From a checkpoint of a small image captioner.
Data: 203450 training examples, 5.9 epochs.
Rows from block 2 of the image encoder of a small image captioner, named by matrix and row number. Rows with one number belong to one neuron. Each number is 50 + 15 x the weight over its row's rms, rounded and kept within 0 to 99. All counts start at 0.
After each neuron's rows are labels from the 100 images, of 14976, where the neuron reaches its largest size: "strongest on" is what is common among them; "patch colour" is the nearest of a few named colours to the mean colour under the peak. Only what is clearly more common there than usual is listed. The data: photos with spoken descriptions (Open Images, Localized Narratives).
# gate: MLP gate (encoder.blocks.2.mlp.gate.weight, 512x256), inputs 128-255
# fc1: MLP up (encoder.blocks.2.mlp.fc1.weight, 512x256), inputs 128-255
# fc2: MLP down (encoder.blocks.2.mlp.fc2.weight, 256x512, transposed), outputs 128-255

gate.71:41 44 61 65 41 72 52 48 52 60 38 57 59 41 46 19 31 42 53 53 70 62 50 22 69 31 37 38 55 64 36 48 61 41 62 20 58 56 59 45 32 57 44 62 48 44 30 55 23 32 70 36 58 50 42 55 82 42 38 23 37 56 36 71 42 70 22 32 71 32 61 33 44 34 28 54 52 44 40 49 49 58 40 51 36 28 51 38 36 90 65 69 73 22 42 61 42 70 54 41 47 52 88 48 49 49 58 52 43 56 45 38 49 47 38 43 73 73 51 57 71 46 35 71 47 37 48 85
fc1.71:49 74 52 31 47 38 26 55 71 35 65 30 48 64 75 54 55 65 62 27 23 74 46 52 50 28 38 44 43 56 18 35 75 41 51 67 38 37 41 45 42 67 43 38 60 84 69 46 81 43 48 36 54 74 62 20 29 45 52 65 48 70 67 54 71 38 74 61 50 46 51 47 64 55 74 36 74 59 84 27 58 50 43 67 51 63 63 60 47 64 43 43 51 74 52 17 51 59 32 66 45 39 33 59 28 34 32 49 62 51 55 58 47 50 60 14 41 58 52 42 44 65 55 38 49 73 55 17
fc2.71:43 47 35 59 45 46 48 55 53 40 51 76 78 27 43 76 49 63 26 43 80 54 79 42 30 69 61 48 43 47 38 41 88 70 26 63 65 43 39 46 53 53 71 35 53 37 48 47 60 56 40 29 49 54 51 40 46 55 66 51 58 51 41 63 40 38 61 57 38 35 35 53 56 83 45 46 43 34 85 51 62 29 62 35 58 60 60 35 58 33 30 46 61 36 76 20 38 37 76 62 46 55 27 46 41 51 61 37 69 40 51 54 36 38 35 58 71 17 57 32 47 40 21 65 25 65 59 49
strongest on: text has "lights"
patch colour: pink

gate.149:64 57 47 56 66 42 28 50 51 43 56 52 65 28 77 36 65 43 44 69 52 48 84 52 26 62 72 36 68 47 48 70 32 37 59 24 09 78 45 58 59 59 66 64 47 56 36 52 21 56 49 66 58 52 21 22 36 51 25 71 62 38 27 49 34 49 41 68 51 72 24 30 34 81 51 71 32 46 53 60 86 44 18 47 49 55 87 79 39 60 36 27 35 41 50 35 53 46 53 69 36 54 66 75 51 57 75 42 60 49 68 46 45 49 58 33 72 31 49 43 75 58 46 36 58 55 66 53
fc1.149:60 46 32 56 48 50 43 49 60 25 76 64 47 41 53 55 62 37 28 71 46 51 46 70 32 57 56 60 62 66 51 67 45 42 32 50 38 56 37 78 64 50 61 57 24 54 45 42 03 60 54 68 67 54 29 27 35 53 29 68 61 58 32 39 54 49 52 59 66 75 21 28 43 44 75 54 32 45 35 53 84 64 44 78 48 60 68 74 31 53 39 47 54 40 41 33 35 44 61 76 60 28 90 81 45 36 53 30 56 53 59 31 33 51 49 19 44 46 56 43 21 74 60 51 40 65 76 54
fc2.149:55 48 59 41 24 33 50 44 55 43 49 52 49 64 53 70 68 53 38 59 57 44 58 35 73 41 68 56 50 37 43 48 53 56 48 45 37 59 71 38 33 49 31 54 53 59 85 41 60 67 50 66 33 33 51 64 42 27 67 64 65 50 53 53 61 54 47 25 43 56 68 86 04 41 73 34 80 41 71 38 74 51 45 76 59 32 52 59 73 53 54 34 53 64 50 51 29 45 37 68 62 50 82 38 35 57 36 48 28 61 43 50 39 60 65 72 59 41 39 61 61 56 66 37 29 26 54 53
strongest on: text has "wall"; text has "holding"; text has "sitting"; text has "woman"
patch colour: brown

gate.23:75 48 60 45 36 49 56 52 43 61 52 60 41 31 52 43 60 35 30 59 34 52 24 52 40 68 56 49 50 49 42 54 65 24 64 37 32 47 45 33 36 75 58 77 69 73 24 65 46 49 32 54 61 53 64 55 00 46 21 64 66 59 60 22 48 63 64 60 67 71 42 69 64 61 56 58 32 44 42 55 59 70 40 32 29 54 77 68 61 53 42 41 41 27 60 52 71 45 59 40 59 45 75 41 42 62 51 65 40 44 60 58 34 38 14 32 99 50 51 55 50 54 55 42 52 41 53 23
fc1.23:59 53 59 34 47 36 25 43 59 19 53 50 59 55 53 46 92 55 65 52 57 58 54 47 52 61 36 61 64 57 49 55 43 71 50 44 59 29 16 38 44 47 50 46 56 54 51 34 35 61 84 46 53 39 77 97 63 63 35 55 37 38 36 45 44 36 57 54 42 25 58 45 21 41 54 59 46 60 44 45 24 44 31 64 77 64 57 42 48 41 87 61 49 46 39 62 52 45 71 71 34 51 42 44 73 40 55 55 47 50 65 37 38 51 37 63 21 46 57 24 60 70 66 84 49 57 54 60
fc2.23:54 52 45 42 64 72 63 60 22 50 46 70 50 63 45 47 53 30 55 41 47 49 36 42 28 49 33 70 58 65 62 81 68 52 64 51 66 36 54 59 73 52 73 35 46 51 46 48 45 46 55 65 62 46 55 68 58 75 07 57 28 51 50 54 72 37 52 65 59 44 35 19 43 39 49 76 22 53 18 56 24 35 64 53 63 81 52 15 41 46 74 46 27 44 28 51 39 77 46 77 67 79 63 54 33 60 47 29 51 24 56 47 87 34 61 14 49 47 40 26 43 42 57 79 42 67 58 58
strongest on: text has "standing"; text has "woman"; text has "man"
patch colour: pink

gate.87:29 61 76 61 21 74 70 51 62 18 37 52 71 46 69 51 59 56 59 25 80 50 47 64 72 29 59 47 47 71 41 31 45 51 35 30 50 45 57 52 46 48 55 43 34 21 39 38 52 44 66 36 35 64 47 33 59 64 32 32 38 42 56 72 73 28 61 38 55 24 54 34 33 75 44 63 30 63 34 35 21 39 83 58 31 54 36 41 52 38 79 55 48 33 55 79 62 62 56 40 37 48 49 33 68 57 64 59 40 58 58 62 41 66 07 44 72 59 38 39 61 44 41 64 58 57 32 57
fc1.87:56 50 28 36 62 37 32 58 40 68 73 41 58 59 12 75 28 60 60 32 33 59 38 53 40 45 49 50 52 51 70 39 35 54 53 35 33 35 60 53 61 48 37 44 68 97 51 55 71 82 61 56 57 50 45 57 30 39 41 66 46 26 76 45 41 68 44 72 38 47 50 81 39 46 53 51 51 50 46 66 60 47 36 64 29 72 68 67 54 29 15 44 48 33 51 25 58 73 52 46 52 62 52 62 10 30 67 74 60 42 64 51 38 43 80 53 47 80 23 47 50 44 45 53 45 62 55 42
fc2.87:49 59 44 52 55 41 20 56 51 56 44 73 41 39 56 20 62 57 61 61 55 52 82 31 41 56 45 56 57 71 44 30 59 58 61 46 28 54 34 61 54 58 63 44 67 41 54 35 82 52 64 40 34 39 26 55 47 42 35 48 39 81 35 35 41 76 47 70 81 77 39 66 65 39 57 62 50 40 40 43 59 40 36 17 41 54 21 46 85 65 62 22 37 48 19 53 47 31 53 56 36 61 51 44 50 54 54 51 43 38 41 28 48 60 13 67 66 17 62 71 60 39 34 37 31 49 51 49
strongest on: text has "plants"
patch colour: grey

gate.497:49 29 60 74 49 49 47 58 86 51 16 36 41 46 68 46 76 22 50 46 36 59 52 64 48 71 58 42 24 48 42 68 39 65 58 66 26 67 57 55 58 49 19 60 57 33 65 54 72 66 42 48 49 50 59 25 69 61 52 59 47 74 20 61 33 41 43 56 30 66 61 36 35 58 13 38 42 55 65 51 68 73 32 58 65 62 68 58 50 48 48 36 68 45 48 49 81 38 67 54 47 17 55 55 68 39 66 80 66 57 25 46 54 62 35 56 47 41 69 53 60 71 42 39 56 45 70 68
fc1.497:35 56 72 62 25 58 15 56 73 60 40 49 34 40 50 40 75 46 52 42 62 64 29 48 41 55 72 44 55 47 48 88 58 71 60 46 42 44 63 52 57 70 28 57 41 14 74 43 52 36 24 61 46 49 60 61 60 25 68 40 57 44 42 42 88 54 51 30 46 49 54 28 35 59 33 50 56 62 77 30 37 46 31 89 77 39 44 53 19 40 48 49 83 61 47 54 71 64 66 46 47 29 58 33 58 45 70 39 45 34 38 43 65 73 37 67 60 56 53 68 51 44 34 59 25 35 53 69
fc2.497:31 44 59 67 54 63 57 32 80 51 58 46 47 37 46 27 44 57 57 48 55 14 76 60 48 46 42 76 58 71 41 46 68 51 38 33 69 56 63 52 62 50 55 09 46 42 64 49 60 52 55 33 50 48 65 38 56 66 46 43 30 63 23 71 47 40 40 76 46 37 41 53 50 49 45 36 35 65 53 71 51 40 48 89 47 38 58 53 66 41 45 61 41 42 57 57 57 56 78 40 44 33 57 70 34 67 13 39 63 30 32 20 21 65 40 48 37 66 51 71 67 47 29 55 53 54 66 52
strongest on: text has "sky"; text has "buildings"
patch colour: grey

gate.97:67 57 34 60 38 16 60 45 72 63 42 55 33 70 48 47 69 55 39 61 57 42 68 44 36 31 68 46 48 47 37 43 51 42 41 50 23 41 27 51 31 62 53 67 39 51 63 46 41 54 20 32 42 45 29 60 00 59 49 14 51 65 47 48 56 40 31 54 63 74 50 47 68 40 51 56 44 33 72 44 32 25 65 51 30 46 63 53 68 45 18 50 37 37 73 39 67 49 52 34 44 33 62 56 73 47 89 59 41 56 53 20 47 48 51 31 85 37 70 75 70 57 57 27 46 63 43 29
fc1.97:76 47 28 41 45 52 58 35 47 83 73 71 47 47 44 50 55 59 45 71 38 66 43 47 39 32 37 53 48 66 50 49 36 58 29 72 51 52 41 53 40 38 45 42 49 61 42 47 60 35 39 45 27 49 22 50 59 71 64 44 65 44 59 53 56 21 26 53 65 51 34 18 78 30 75 64 59 49 36 56 77 52 64 31 39 46 57 38 73 50 11 33 54 47 48 33 49 53 55 26 34 39 60 52 30 40 63 31 41 53 44 43 53 52 88 35 20 48 44 73 62 42 22 50 29 57 38 72
fc2.97:84 54 40 52 45 77 47 48 71 62 52 47 75 36 53 51 67 30 32 60 46 47 62 43 63 44 40 41 57 45 35 32 42 59 48 66 34 64 56 17 49 56 35 56 71 53 35 56 58 46 44 58 52 47 15 61 62 55 47 41 35 63 53 37 57 63 52 56 67 37 69 48 60 15 59 68 56 60 59 64 24 34 63 54 52 45 35 51 56 76 53 27 35 15 37 78 76 90 63 39 39 50 37 53 44 35 77 56 48 56 61 34 66 41 52 52 45 90 73 53 52 52 37 41 53 36 36 39
strongest on: text has "black"
patch colour: grey

gate.232:38 52 42 49 56 56 14 27 26 72 55 78 52 76 61 67 47 33 37 17 41 46 69 64 63 58 55 56 60 52 37 49 45 49 59 50 40 52 48 76 58 19 39 32 56 55 70 60 43 48 55 80 68 38 70 69 53 64 39 13 34 63 57 44 43 39 74 60 61 73 56 27 51 31 64 28 38 51 41 57 35 28 49 61 13 61 62 46 47 50 60 49 25 48 70 30 69 27 66 51 40 67 41 43 46 35 39 40 50 45 22 67 45 70 57 38 65 52 36 48 50 29 66 44 66 75 49 52
fc1.232:50 43 38 61 26 29 61 43 62 59 31 60 34 49 77 51 53 48 35 66 47 41 36 61 52 56 54 71 81 28 58 45 48 70 64 64 57 42 51 59 60 46 64 63 51 33 56 53 38 58 53 53 55 32 33 33 34 23 54 62 29 58 57 24 43 71 55 59 71 40 54 66 74 83 66 55 35 34 46 56 44 31 15 38 41 58 68 22 63 55 53 33 54 59 30 27 69 56 40 38 29 64 42 29 41 32 69 39 28 25 51 32 34 59 40 43 58 62 20 54 26 68 32 47 47 52 57 78
fc2.232:43 54 52 49 41 53 46 54 67 59 42 44 30 57 54 53 34 44 44 57 76 54 24 55 29 39 39 48 28 39 40 49 49 83 55 44 59 62 45 71 73 38 36 28 02 54 60 25 29 70 82 61 40 25 60 41 56 63 83 65 29 39 54 36 57 65 29 38 54 44 56 55 64 32 51 28 55 66 36 46 31 80 64 58 48 36 45 62 25 61 63 67 48 48 63 63 54 46 67 39 44 73 34 30 75 64 34 42 78 36 91 53 59 31 38 48 40 57 64 64 41 57 77 43 46 48 53 37
strongest on: text has "sky"; text has "trees"; text has "grass"
patch colour: white; pink

gate.50:24 62 37 51 33 16 38 21 48 54 25 52 63 71 65 46 63 44 53 42 54 35 67 41 36 37 46 54 65 86 39 23 49 65 32 47 60 63 68 34 33 82 45 86 57 64 65 51 68 52 45 36 65 34 65 43 40 65 48 83 50 59 44 65 73 58 49 55 41 58 68 62 48 54 34 42 42 46 62 68 38 01 49 32 73 47 53 32 58 49 59 66 42 44 50 37 35 59 46 39 40 46 52 37 59 45 63 42 57 41 29 48 62 35 56 40 76 56 37 31 55 60 16 43 22 59 32 41
fc1.50:16 64 63 26 53 38 34 44 72 23 78 32 48 58 69 66 53 69 83 50 68 43 57 30 53 84 66 39 56 55 47 57 56 59 20 61 71 40 29 47 33 28 62 51 45 67 43 75 36 53 23 34 65 39 83 52 40 71 28 36 37 57 55 64 82 48 57 40 53 56 72 29 38 59 37 44 56 47 42 18 67 29 38 29 65 50 68 33 55 48 59 46 59 21 47 87 54 59 58 68 70 38 45 53 40 48 53 42 60 36 54 72 37 49 59 32 55 55 19 42 66 41 56 76 29 46 59 50
fc2.50:34 38 62 40 69 42 35 68 63 83 35 54 39 73 40 44 44 64 58 43 45 38 61 32 36 44 39 61 50 32 78 12 37 47 44 59 44 38 66 69 83 40 48 48 46 49 40 28 68 37 56 60 56 58 49 25 53 76 45 20 18 48 69 86 54 38 40 55 48 57 61 61 49 28 41 61 67 41 33 54 53 47 64 55 52 42 22 56 50 57 73 36 68 37 38 56 43 64 58 47 58 32 61 44 30 66 36 37 36 65 54 37 99 75 58 37 05 58 23 58 47 47 28 51 15 41 65 55
strongest on: text has "wall"
patch colour: grey

gate.174:41 53 65 51 43 49 49 53 56 49 52 52 48 52 51 41 69 60 60 50 43 40 43 44 50 22 46 71 60 54 41 08 61 47 28 40 26 77 47 50 30 43 41 68 39 74 68 57 48 58 38 63 39 51 44 58 47 36 46 41 63 63 24 39 56 56 79 45 46 44 43 42 75 54 46 39 69 43 75 53 44 25 63 62 52 45 70 47 56 47 71 35 43 56 58 57 40 69 50 48 28 43 42 61 70 48 38 65 64 46 29 19 49 46 38 48 98 36 60 47 69 40 55 49 65 72 60 38
fc1.174:27 60 53 58 54 27 41 33 47 51 49 76 46 66 47 76 62 57 83 56 58 18 72 39 56 26 51 96 52 59 55 29 55 49 39 56 28 75 66 69 49 49 43 44 38 67 73 66 52 75 37 57 48 46 45 34 43 71 62 54 47 63 24 54 61 70 72 39 42 43 29 37 79 46 43 33 64 44 62 55 71 22 67 54 42 48 59 38 36 56 61 40 41 49 43 36 31 43 53 53 54 32 41 44 49 47 11 37 49 52 54 65 53 54 52 57 72 36 69 73 56 27 45 73 79 54 47 50
fc2.174:60 32 66 45 46 44 31 43 69 60 56 16 65 38 69 39 39 15 48 59 73 40 59 52 70 35 67 55 65 49 49 61 48 55 45 41 66 49 47 42 57 34 10 61 59 58 54 59 65 45 32 74 70 45 62 35 32 60 25 35 50 56 59 42 72 63 30 47 59 39 63 40 73 49 29 65 28 48 36 59 35 63 63 25 67 67 38 60 51 85 40 48 27 71 58 35 64 50 59 35 44 64 52 55 56 26 64 36 37 41 40 68 24 29 65 31 34 37 45 88 53 58 54 50 50 47 48 63
strongest on: text has "black"
patch colour: black

gate.283:34 72 32 54 58 47 20 20 54 46 29 52 50 43 73 41 46 63 57 55 51 41 48 73 39 53 71 43 49 72 57 41 51 22 43 48 38 43 30 54 31 50 62 45 38 60 51 46 20 32 54 68 35 47 47 68 42 62 49 00 44 51 44 41 42 65 29 53 81 44 15 61 56 83 38 56 67 23 38 55 48 45 43 59 53 19 55 33 49 41 39 72 45 57 81 56 61 53 44 48 44 74 22 35 61 64 67 64 62 69 37 62 62 39 51 51 69 75 71 34 61 55 41 23 61 23 48 65
fc1.283:64 15 72 36 51 66 58 69 69 64 64 58 52 51 28 54 61 22 42 57 70 49 48 36 40 35 36 53 60 27 42 67 63 46 61 60 70 58 56 59 54 44 40 61 70 44 52 42 64 54 31 40 71 64 46 49 51 37 47 96 47 51 51 70 56 52 68 33 29 40 60 25 46 31 66 53 21 81 73 48 53 63 53 33 45 61 53 51 59 59 44 30 34 51 46 54 39 39 48 43 34 30 83 43 37 42 60 34 47 42 70 36 29 67 66 65 41 16 36 54 48 41 59 73 44 69 62 38
fc2.283:27 49 37 68 49 28 44 46 43 15 62 48 50 52 44 66 58 74 41 61 72 53 76 67 53 49 59 72 57 34 55 38 43 55 37 33 66 55 63 56 48 72 27 50 84 48 21 41 26 49 34 51 61 60 56 54 47 56 59 44 29 59 66 48 49 63 50 58 65 31 41 64 53 73 48 36 42 55 47 75 65 67 52 37 19 49 72 55 50 63 54 55 64 52 59 34 44 46 49 34 53 38 37 46 50 20 38 26 52 69 48 41 68 46 51 67 61 48 56 64 54 84 48 72 31 48 73 28
strongest on: text has "lights"; text has "playing"
patch colour: blue; purple

gate.318:73 55 72 46 65 50 65 46 55 82 45 51 61 49 59 54 40 55 54 60 24 71 48 55 39 58 38 92 43 60 51 43 50 52 88 48 52 40 32 44 57 76 55 37 30 56 75 78 63 54 36 55 31 97 42 88 44 45 45 34 63 34 50 49 41 55 61 37 45 52 53 58 52 25 38 51 52 47 49 31 47 56 22 81 56 30 38 70 63 42 45 32 41 57 53 35 61 53 37 65 28 54 35 68 57 18 67 44 54 39 24 29 49 38 31 33 65 30 77 47 50 59 23 51 46 48 72 25
fc1.318:45 52 43 34 61 38 65 54 43 59 44 82 58 62 65 63 42 44 57 71 39 50 02 62 62 70 57 73 47 51 65 65 50 40 87 44 58 54 27 83 55 63 47 38 33 35 64 63 67 47 43 64 19 68 60 61 55 30 22 55 60 56 64 51 49 44 69 25 51 61 42 61 45 46 37 74 47 55 46 28 84 46 49 51 35 61 20 54 63 42 16 51 43 36 66 23 70 50 45 53 54 68 33 35 54 42 75 47 42 41 42 35 77 36 32 43 81 29 76 51 69 56 53 34 63 34 42 46
fc2.318:31 34 56 44 38 20 52 65 44 37 35 34 38 61 45 38 39 56 72 92 46 56 51 63 41 62 45 46 45 66 61 42 43 43 47 80 58 60 56 45 60 71 36 46 45 34 60 56 59 63 39 42 62 35 30 39 23 68 56 73 43 38 21 48 60 56 54 60 25 57 33 56 72 38 48 57 36 49 50 15 64 36 67 17 41 44 64 29 76 65 63 60 58 51 34 35 42 75 41 58 36 44 58 62 64 34 47 60 23 42 63 51 64 52 56 34 56 55 27 75 55 40 63 48 71 44 51 63
strongest on: text has "black"; text has "white"
patch colour: pink

gate.465:58 23 74 64 38 26 31 55 71 48 69 43 30 30 66 44 30 62 74 84 56 41 38 49 46 70 65 36 40 45 47 61 56 30 47 46 62 41 53 55 32 58 60 59 50 59 37 32 35 73 43 51 75 50 46 36 41 54 32 68 73 54 51 57 39 42 38 45 77 81 46 53 35 59 41 62 50 64 26 64 74 46 23 42 54 52 40 66 28 51 77 39 44 33 48 63 58 39 67 55 47 20 78 48 47 59 66 39 55 31 72 45 37 54 39 36 62 54 55 51 56 56 53 59 66 59 66 50
fc1.465:49 24 61 53 40 46 53 62 68 61 68 38 33 34 71 32 51 62 71 94 51 37 30 57 37 72 62 29 47 57 63 74 79 45 43 62 56 57 48 51 41 58 68 38 44 41 39 47 58 68 52 36 70 43 46 50 35 35 56 69 75 45 34 45 38 48 53 46 86 65 53 74 47 81 57 45 70 53 36 45 75 53 49 46 36 63 53 68 26 54 77 21 39 62 57 51 62 45 59 55 36 22 80 50 39 53 46 46 62 37 62 54 47 48 36 38 63 46 48 38 44 55 45 66 53 59 54 47
fc2.465:69 32 34 34 28 60 74 42 57 19 48 49 47 58 69 48 70 43 35 37 50 54 53 16 52 49 64 57 53 37 53 79 19 40 64 43 33 80 43 40 51 56 57 91 56 33 48 42 57 72 28 52 32 62 49 54 22 35 40 63 76 32 62 59 61 32 38 64 50 69 57 77 43 35 48 34 50 56 58 29 75 69 59 90 31 52 89 88 83 60 40 49 44 69 65 74 32 40 34 39 45 45 46 50 64 68 23 59 32 75 36 74 34 42 45 56 61 61 66 67 43 34 48 14 66 70 34 52
strongest on: text has "man"
patch colour: pink

gate.437:26 63 56 46 73 64 71 48 32 60 20 56 52 39 31 50 55 38 90 34 49 58 45 66 42 52 30 54 60 70 61 52 53 55 36 59 29 35 54 50 57 15 38 52 54 73 75 43 65 66 54 66 53 69 61 68 22 34 43 30 43 28 65 48 45 53 64 58 57 58 59 44 52 51 56 50 29 59 40 67 24 30 36 71 39 66 56 60 78 31 46 66 60 56 70 54 55 18 59 68 57 50 53 35 60 37 64 65 37 25 61 82 56 66 49 00 68 73 59 47 52 48 70 48 47 28 59 49
fc1.437:49 45 50 40 74 83 76 44 42 74 31 49 56 59 44 44 78 47 78 57 65 57 48 52 42 31 33 52 51 59 65 41 47 54 36 71 35 21 50 28 43 37 35 64 58 69 58 40 54 44 34 46 49 80 48 70 29 32 39 28 63 40 61 44 29 60 59 47 50 48 60 48 54 75 56 35 20 42 48 58 29 54 51 55 56 75 37 51 70 48 25 54 48 63 65 61 55 41 31 71 38 31 59 28 44 33 70 60 19 48 54 64 62 55 56 20 41 63 48 43 41 39 43 41 42 34 57 75
fc2.437:24 59 33 33 49 70 59 54 76 59 32 84 58 55 66 68 51 27 35 30 51 51 74 23 61 47 40 67 33 62 36 60 52 54 63 42 15 50 56 35 38 35 69 45 62 47 21 43 77 40 47 64 73 52 99 28 36 52 29 53 22 42 60 60 47 56 25 30 40 54 74 43 39 32 68 40 44 34 67 26 75 08 39 41 41 49 48 55 47 84 69 59 44 65 70 54 60 80 54 59 50 56 14 20 88 32 29 35 56 48 33 47 40 68 55 84 45 50 42 63 37 27 37 56 71 70 58 61
strongest on: text has "black"; text has "white"
patch colour: pink

gate.321:65 54 69 47 40 67 55 46 46 41 60 43 48 69 63 48 63 29 43 49 50 38 47 57 40 29 46 31 58 67 35 28 25 52 54 40 32 34 40 63 46 77 50 76 67 42 71 69 26 59 37 50 36 60 67 61 28 52 45 61 49 62 31 51 58 55 57 61 19 48 62 72 64 42 39 32 26 56 63 63 42 21 31 47 45 31 61 67 59 45 71 64 51 69 65 48 55 28 55 40 39 44 32 46 55 65 71 75 48 72 33 27 57 32 32 70 88 65 61 39 62 53 44 43 45 39 42 15
fc1.321:40 52 41 50 45 41 50 57 69 76 29 63 52 24 54 41 69 38 51 45 79 30 44 49 33 46 52 28 47 71 42 38 46 68 56 39 43 40 52 44 20 49 65 53 64 60 65 54 31 37 59 32 47 66 45 76 75 47 42 41 44 43 50 59 47 35 37 50 53 52 35 50 50 68 32 50 78 34 49 66 60 69 42 50 40 71 23 51 76 42 77 47 45 47 50 55 51 28 30 39 46 38 57 46 79 72 64 73 66 33 40 45 69 39 46 31 61 14 58 62 71 33 57 22 48 55 51 41
fc2.321:26 50 74 37 60 42 47 41 49 69 53 64 58 61 60 70 44 39 77 36 33 63 47 46 44 63 33 52 59 46 47 21 40 40 41 40 46 55 33 61 36 55 24 74 35 87 47 41 56 45 44 38 49 47 58 47 69 44 54 59 25 26 51 51 68 47 57 30 46 51 62 68 23 35 57 25 47 44 70 45 76 63 37 57 34 63 71 31 46 70 25 60 40 54 50 65 28 52 30 68 20 40 32 61 59 76 82 66 45 45 54 54 25 49 43 71 78 13 60 47 62 24 35 30 68 51 36 35
strongest on: text has "wall"
patch colour: brown

gate.19:34 56 61 67 38 36 68 27 29 48 39 57 46 72 55 55 47 67 02 64 55 69 52 48 46 61 48 48 54 40 58 56 57 51 71 46 33 62 22 46 37 52 12 74 59 58 51 54 32 58 43 59 33 76 55 66 65 16 34 51 42 36 49 50 73 47 21 43 72 35 46 55 54 40 61 53 33 47 35 28 52 40 82 37 49 62 25 58 45 46 16 56 51 46 57 19 78 58 51 60 39 43 56 63 45 35 37 45 36 68 66 65 55 63 25 33 65 82 46 52 48 31 67 50 33 35 65 49
fc1.19:20 44 40 48 14 29 50 39 47 44 42 44 51 19 28 67 85 40 21 22 87 52 48 47 61 30 59 26 35 76 70 37 83 35 41 57 40 32 61 77 42 36 46 62 57 64 53 42 31 41 56 54 61 43 25 37 49 59 58 70 54 60 63 40 46 60 54 75 57 46 36 34 51 80 23 60 44 31 77 54 69 36 61 59 82 46 55 22 47 39 27 62 51 63 49 32 52 30 44 32 40 45 61 20 38 55 62 48 47 57 65 35 40 31 50 32 56 81 29 69 38 51 45 77 38 48 59 42
fc2.19:52 87 47 58 63 56 66 56 43 48 62 51 31 34 43 62 69 59 53 65 68 87 43 39 58 37 23 27 54 52 46 96 43 58 37 35 43 46 40 68 20 28 53 59 30 82 29 34 56 70 33 66 61 56 23 71 57 43 33 60 77 08 74 63 49 48 40 66 40 30 26 22 59 44 43 27 62 60 33 62 50 46 51 67 36 49 24 43 49 42 31 42 48 35 74 45 75 39 59 43 44 65 76 40 36 64 37 55 69 60 49 53 37 55 62 59 57 53 52 49 35 37 50 37 51 60 56 52
strongest on: text has "sky"; text has "road"; text has "buildings"; text has "building"
patch colour: grey

gate.409:49 57 42 47 47 52 47 19 65 26 45 69 38 64 43 44 75 52 18 37 61 28 57 48 47 45 69 63 54 40 60 50 45 67 61 39 33 46 52 40 73 48 69 49 39 47 51 59 29 51 47 58 70 46 55 76 18 59 62 71 59 59 72 48 42 43 59 49 43 63 71 60 57 30 43 76 36 43 52 37 36 41 56 66 59 32 64 42 52 58 61 32 44 42 48 60 59 39 52 37 32 80 28 48 57 54 76 64 55 50 35 45 41 37 43 52 96 47 60 53 30 35 80 51 38 58 67 57
fc1.409:62 34 62 52 39 69 34 48 66 46 48 43 57 50 38 50 59 80 42 53 51 51 47 66 73 38 24 36 30 48 44 45 48 38 48 41 71 42 85 55 31 59 70 41 53 50 75 60 51 43 36 29 22 58 45 67 44 14 52 59 73 42 40 58 27 54 39 00 57 27 68 53 51 54 41 52 28 58 55 61 28 79 73 62 53 71 35 59 51 70 15 39 39 32 69 67 63 54 37 40 51 32 52 65 28 63 40 60 28 53 53 46 48 44 59 66 14 22 53 51 60 70 49 53 72 48 36 63
fc2.409:32 50 29 47 54 28 59 39 50 39 31 58 43 64 66 48 27 18 60 13 79 66 51 47 38 14 44 62 45 42 52 63 53 29 54 33 61 49 21 70 36 67 52 75 42 27 68 26 57 47 34 62 39 46 63 40 24 13 37 59 29 21 56 24 61 43 29 36 65 58 68 50 58 58 43 44 45 48 51 56 42 32 35 45 42 67 51 40 64 52 60 66 58 72 68 48 44 68 56 51 41 77 29 58 47 39 63 52 60 59 49 33 49 24 44 43 59 62 44 82 50 19 58 46 57 40 30 43
strongest on: text has "sky"; text has "buildings"
patch colour: pink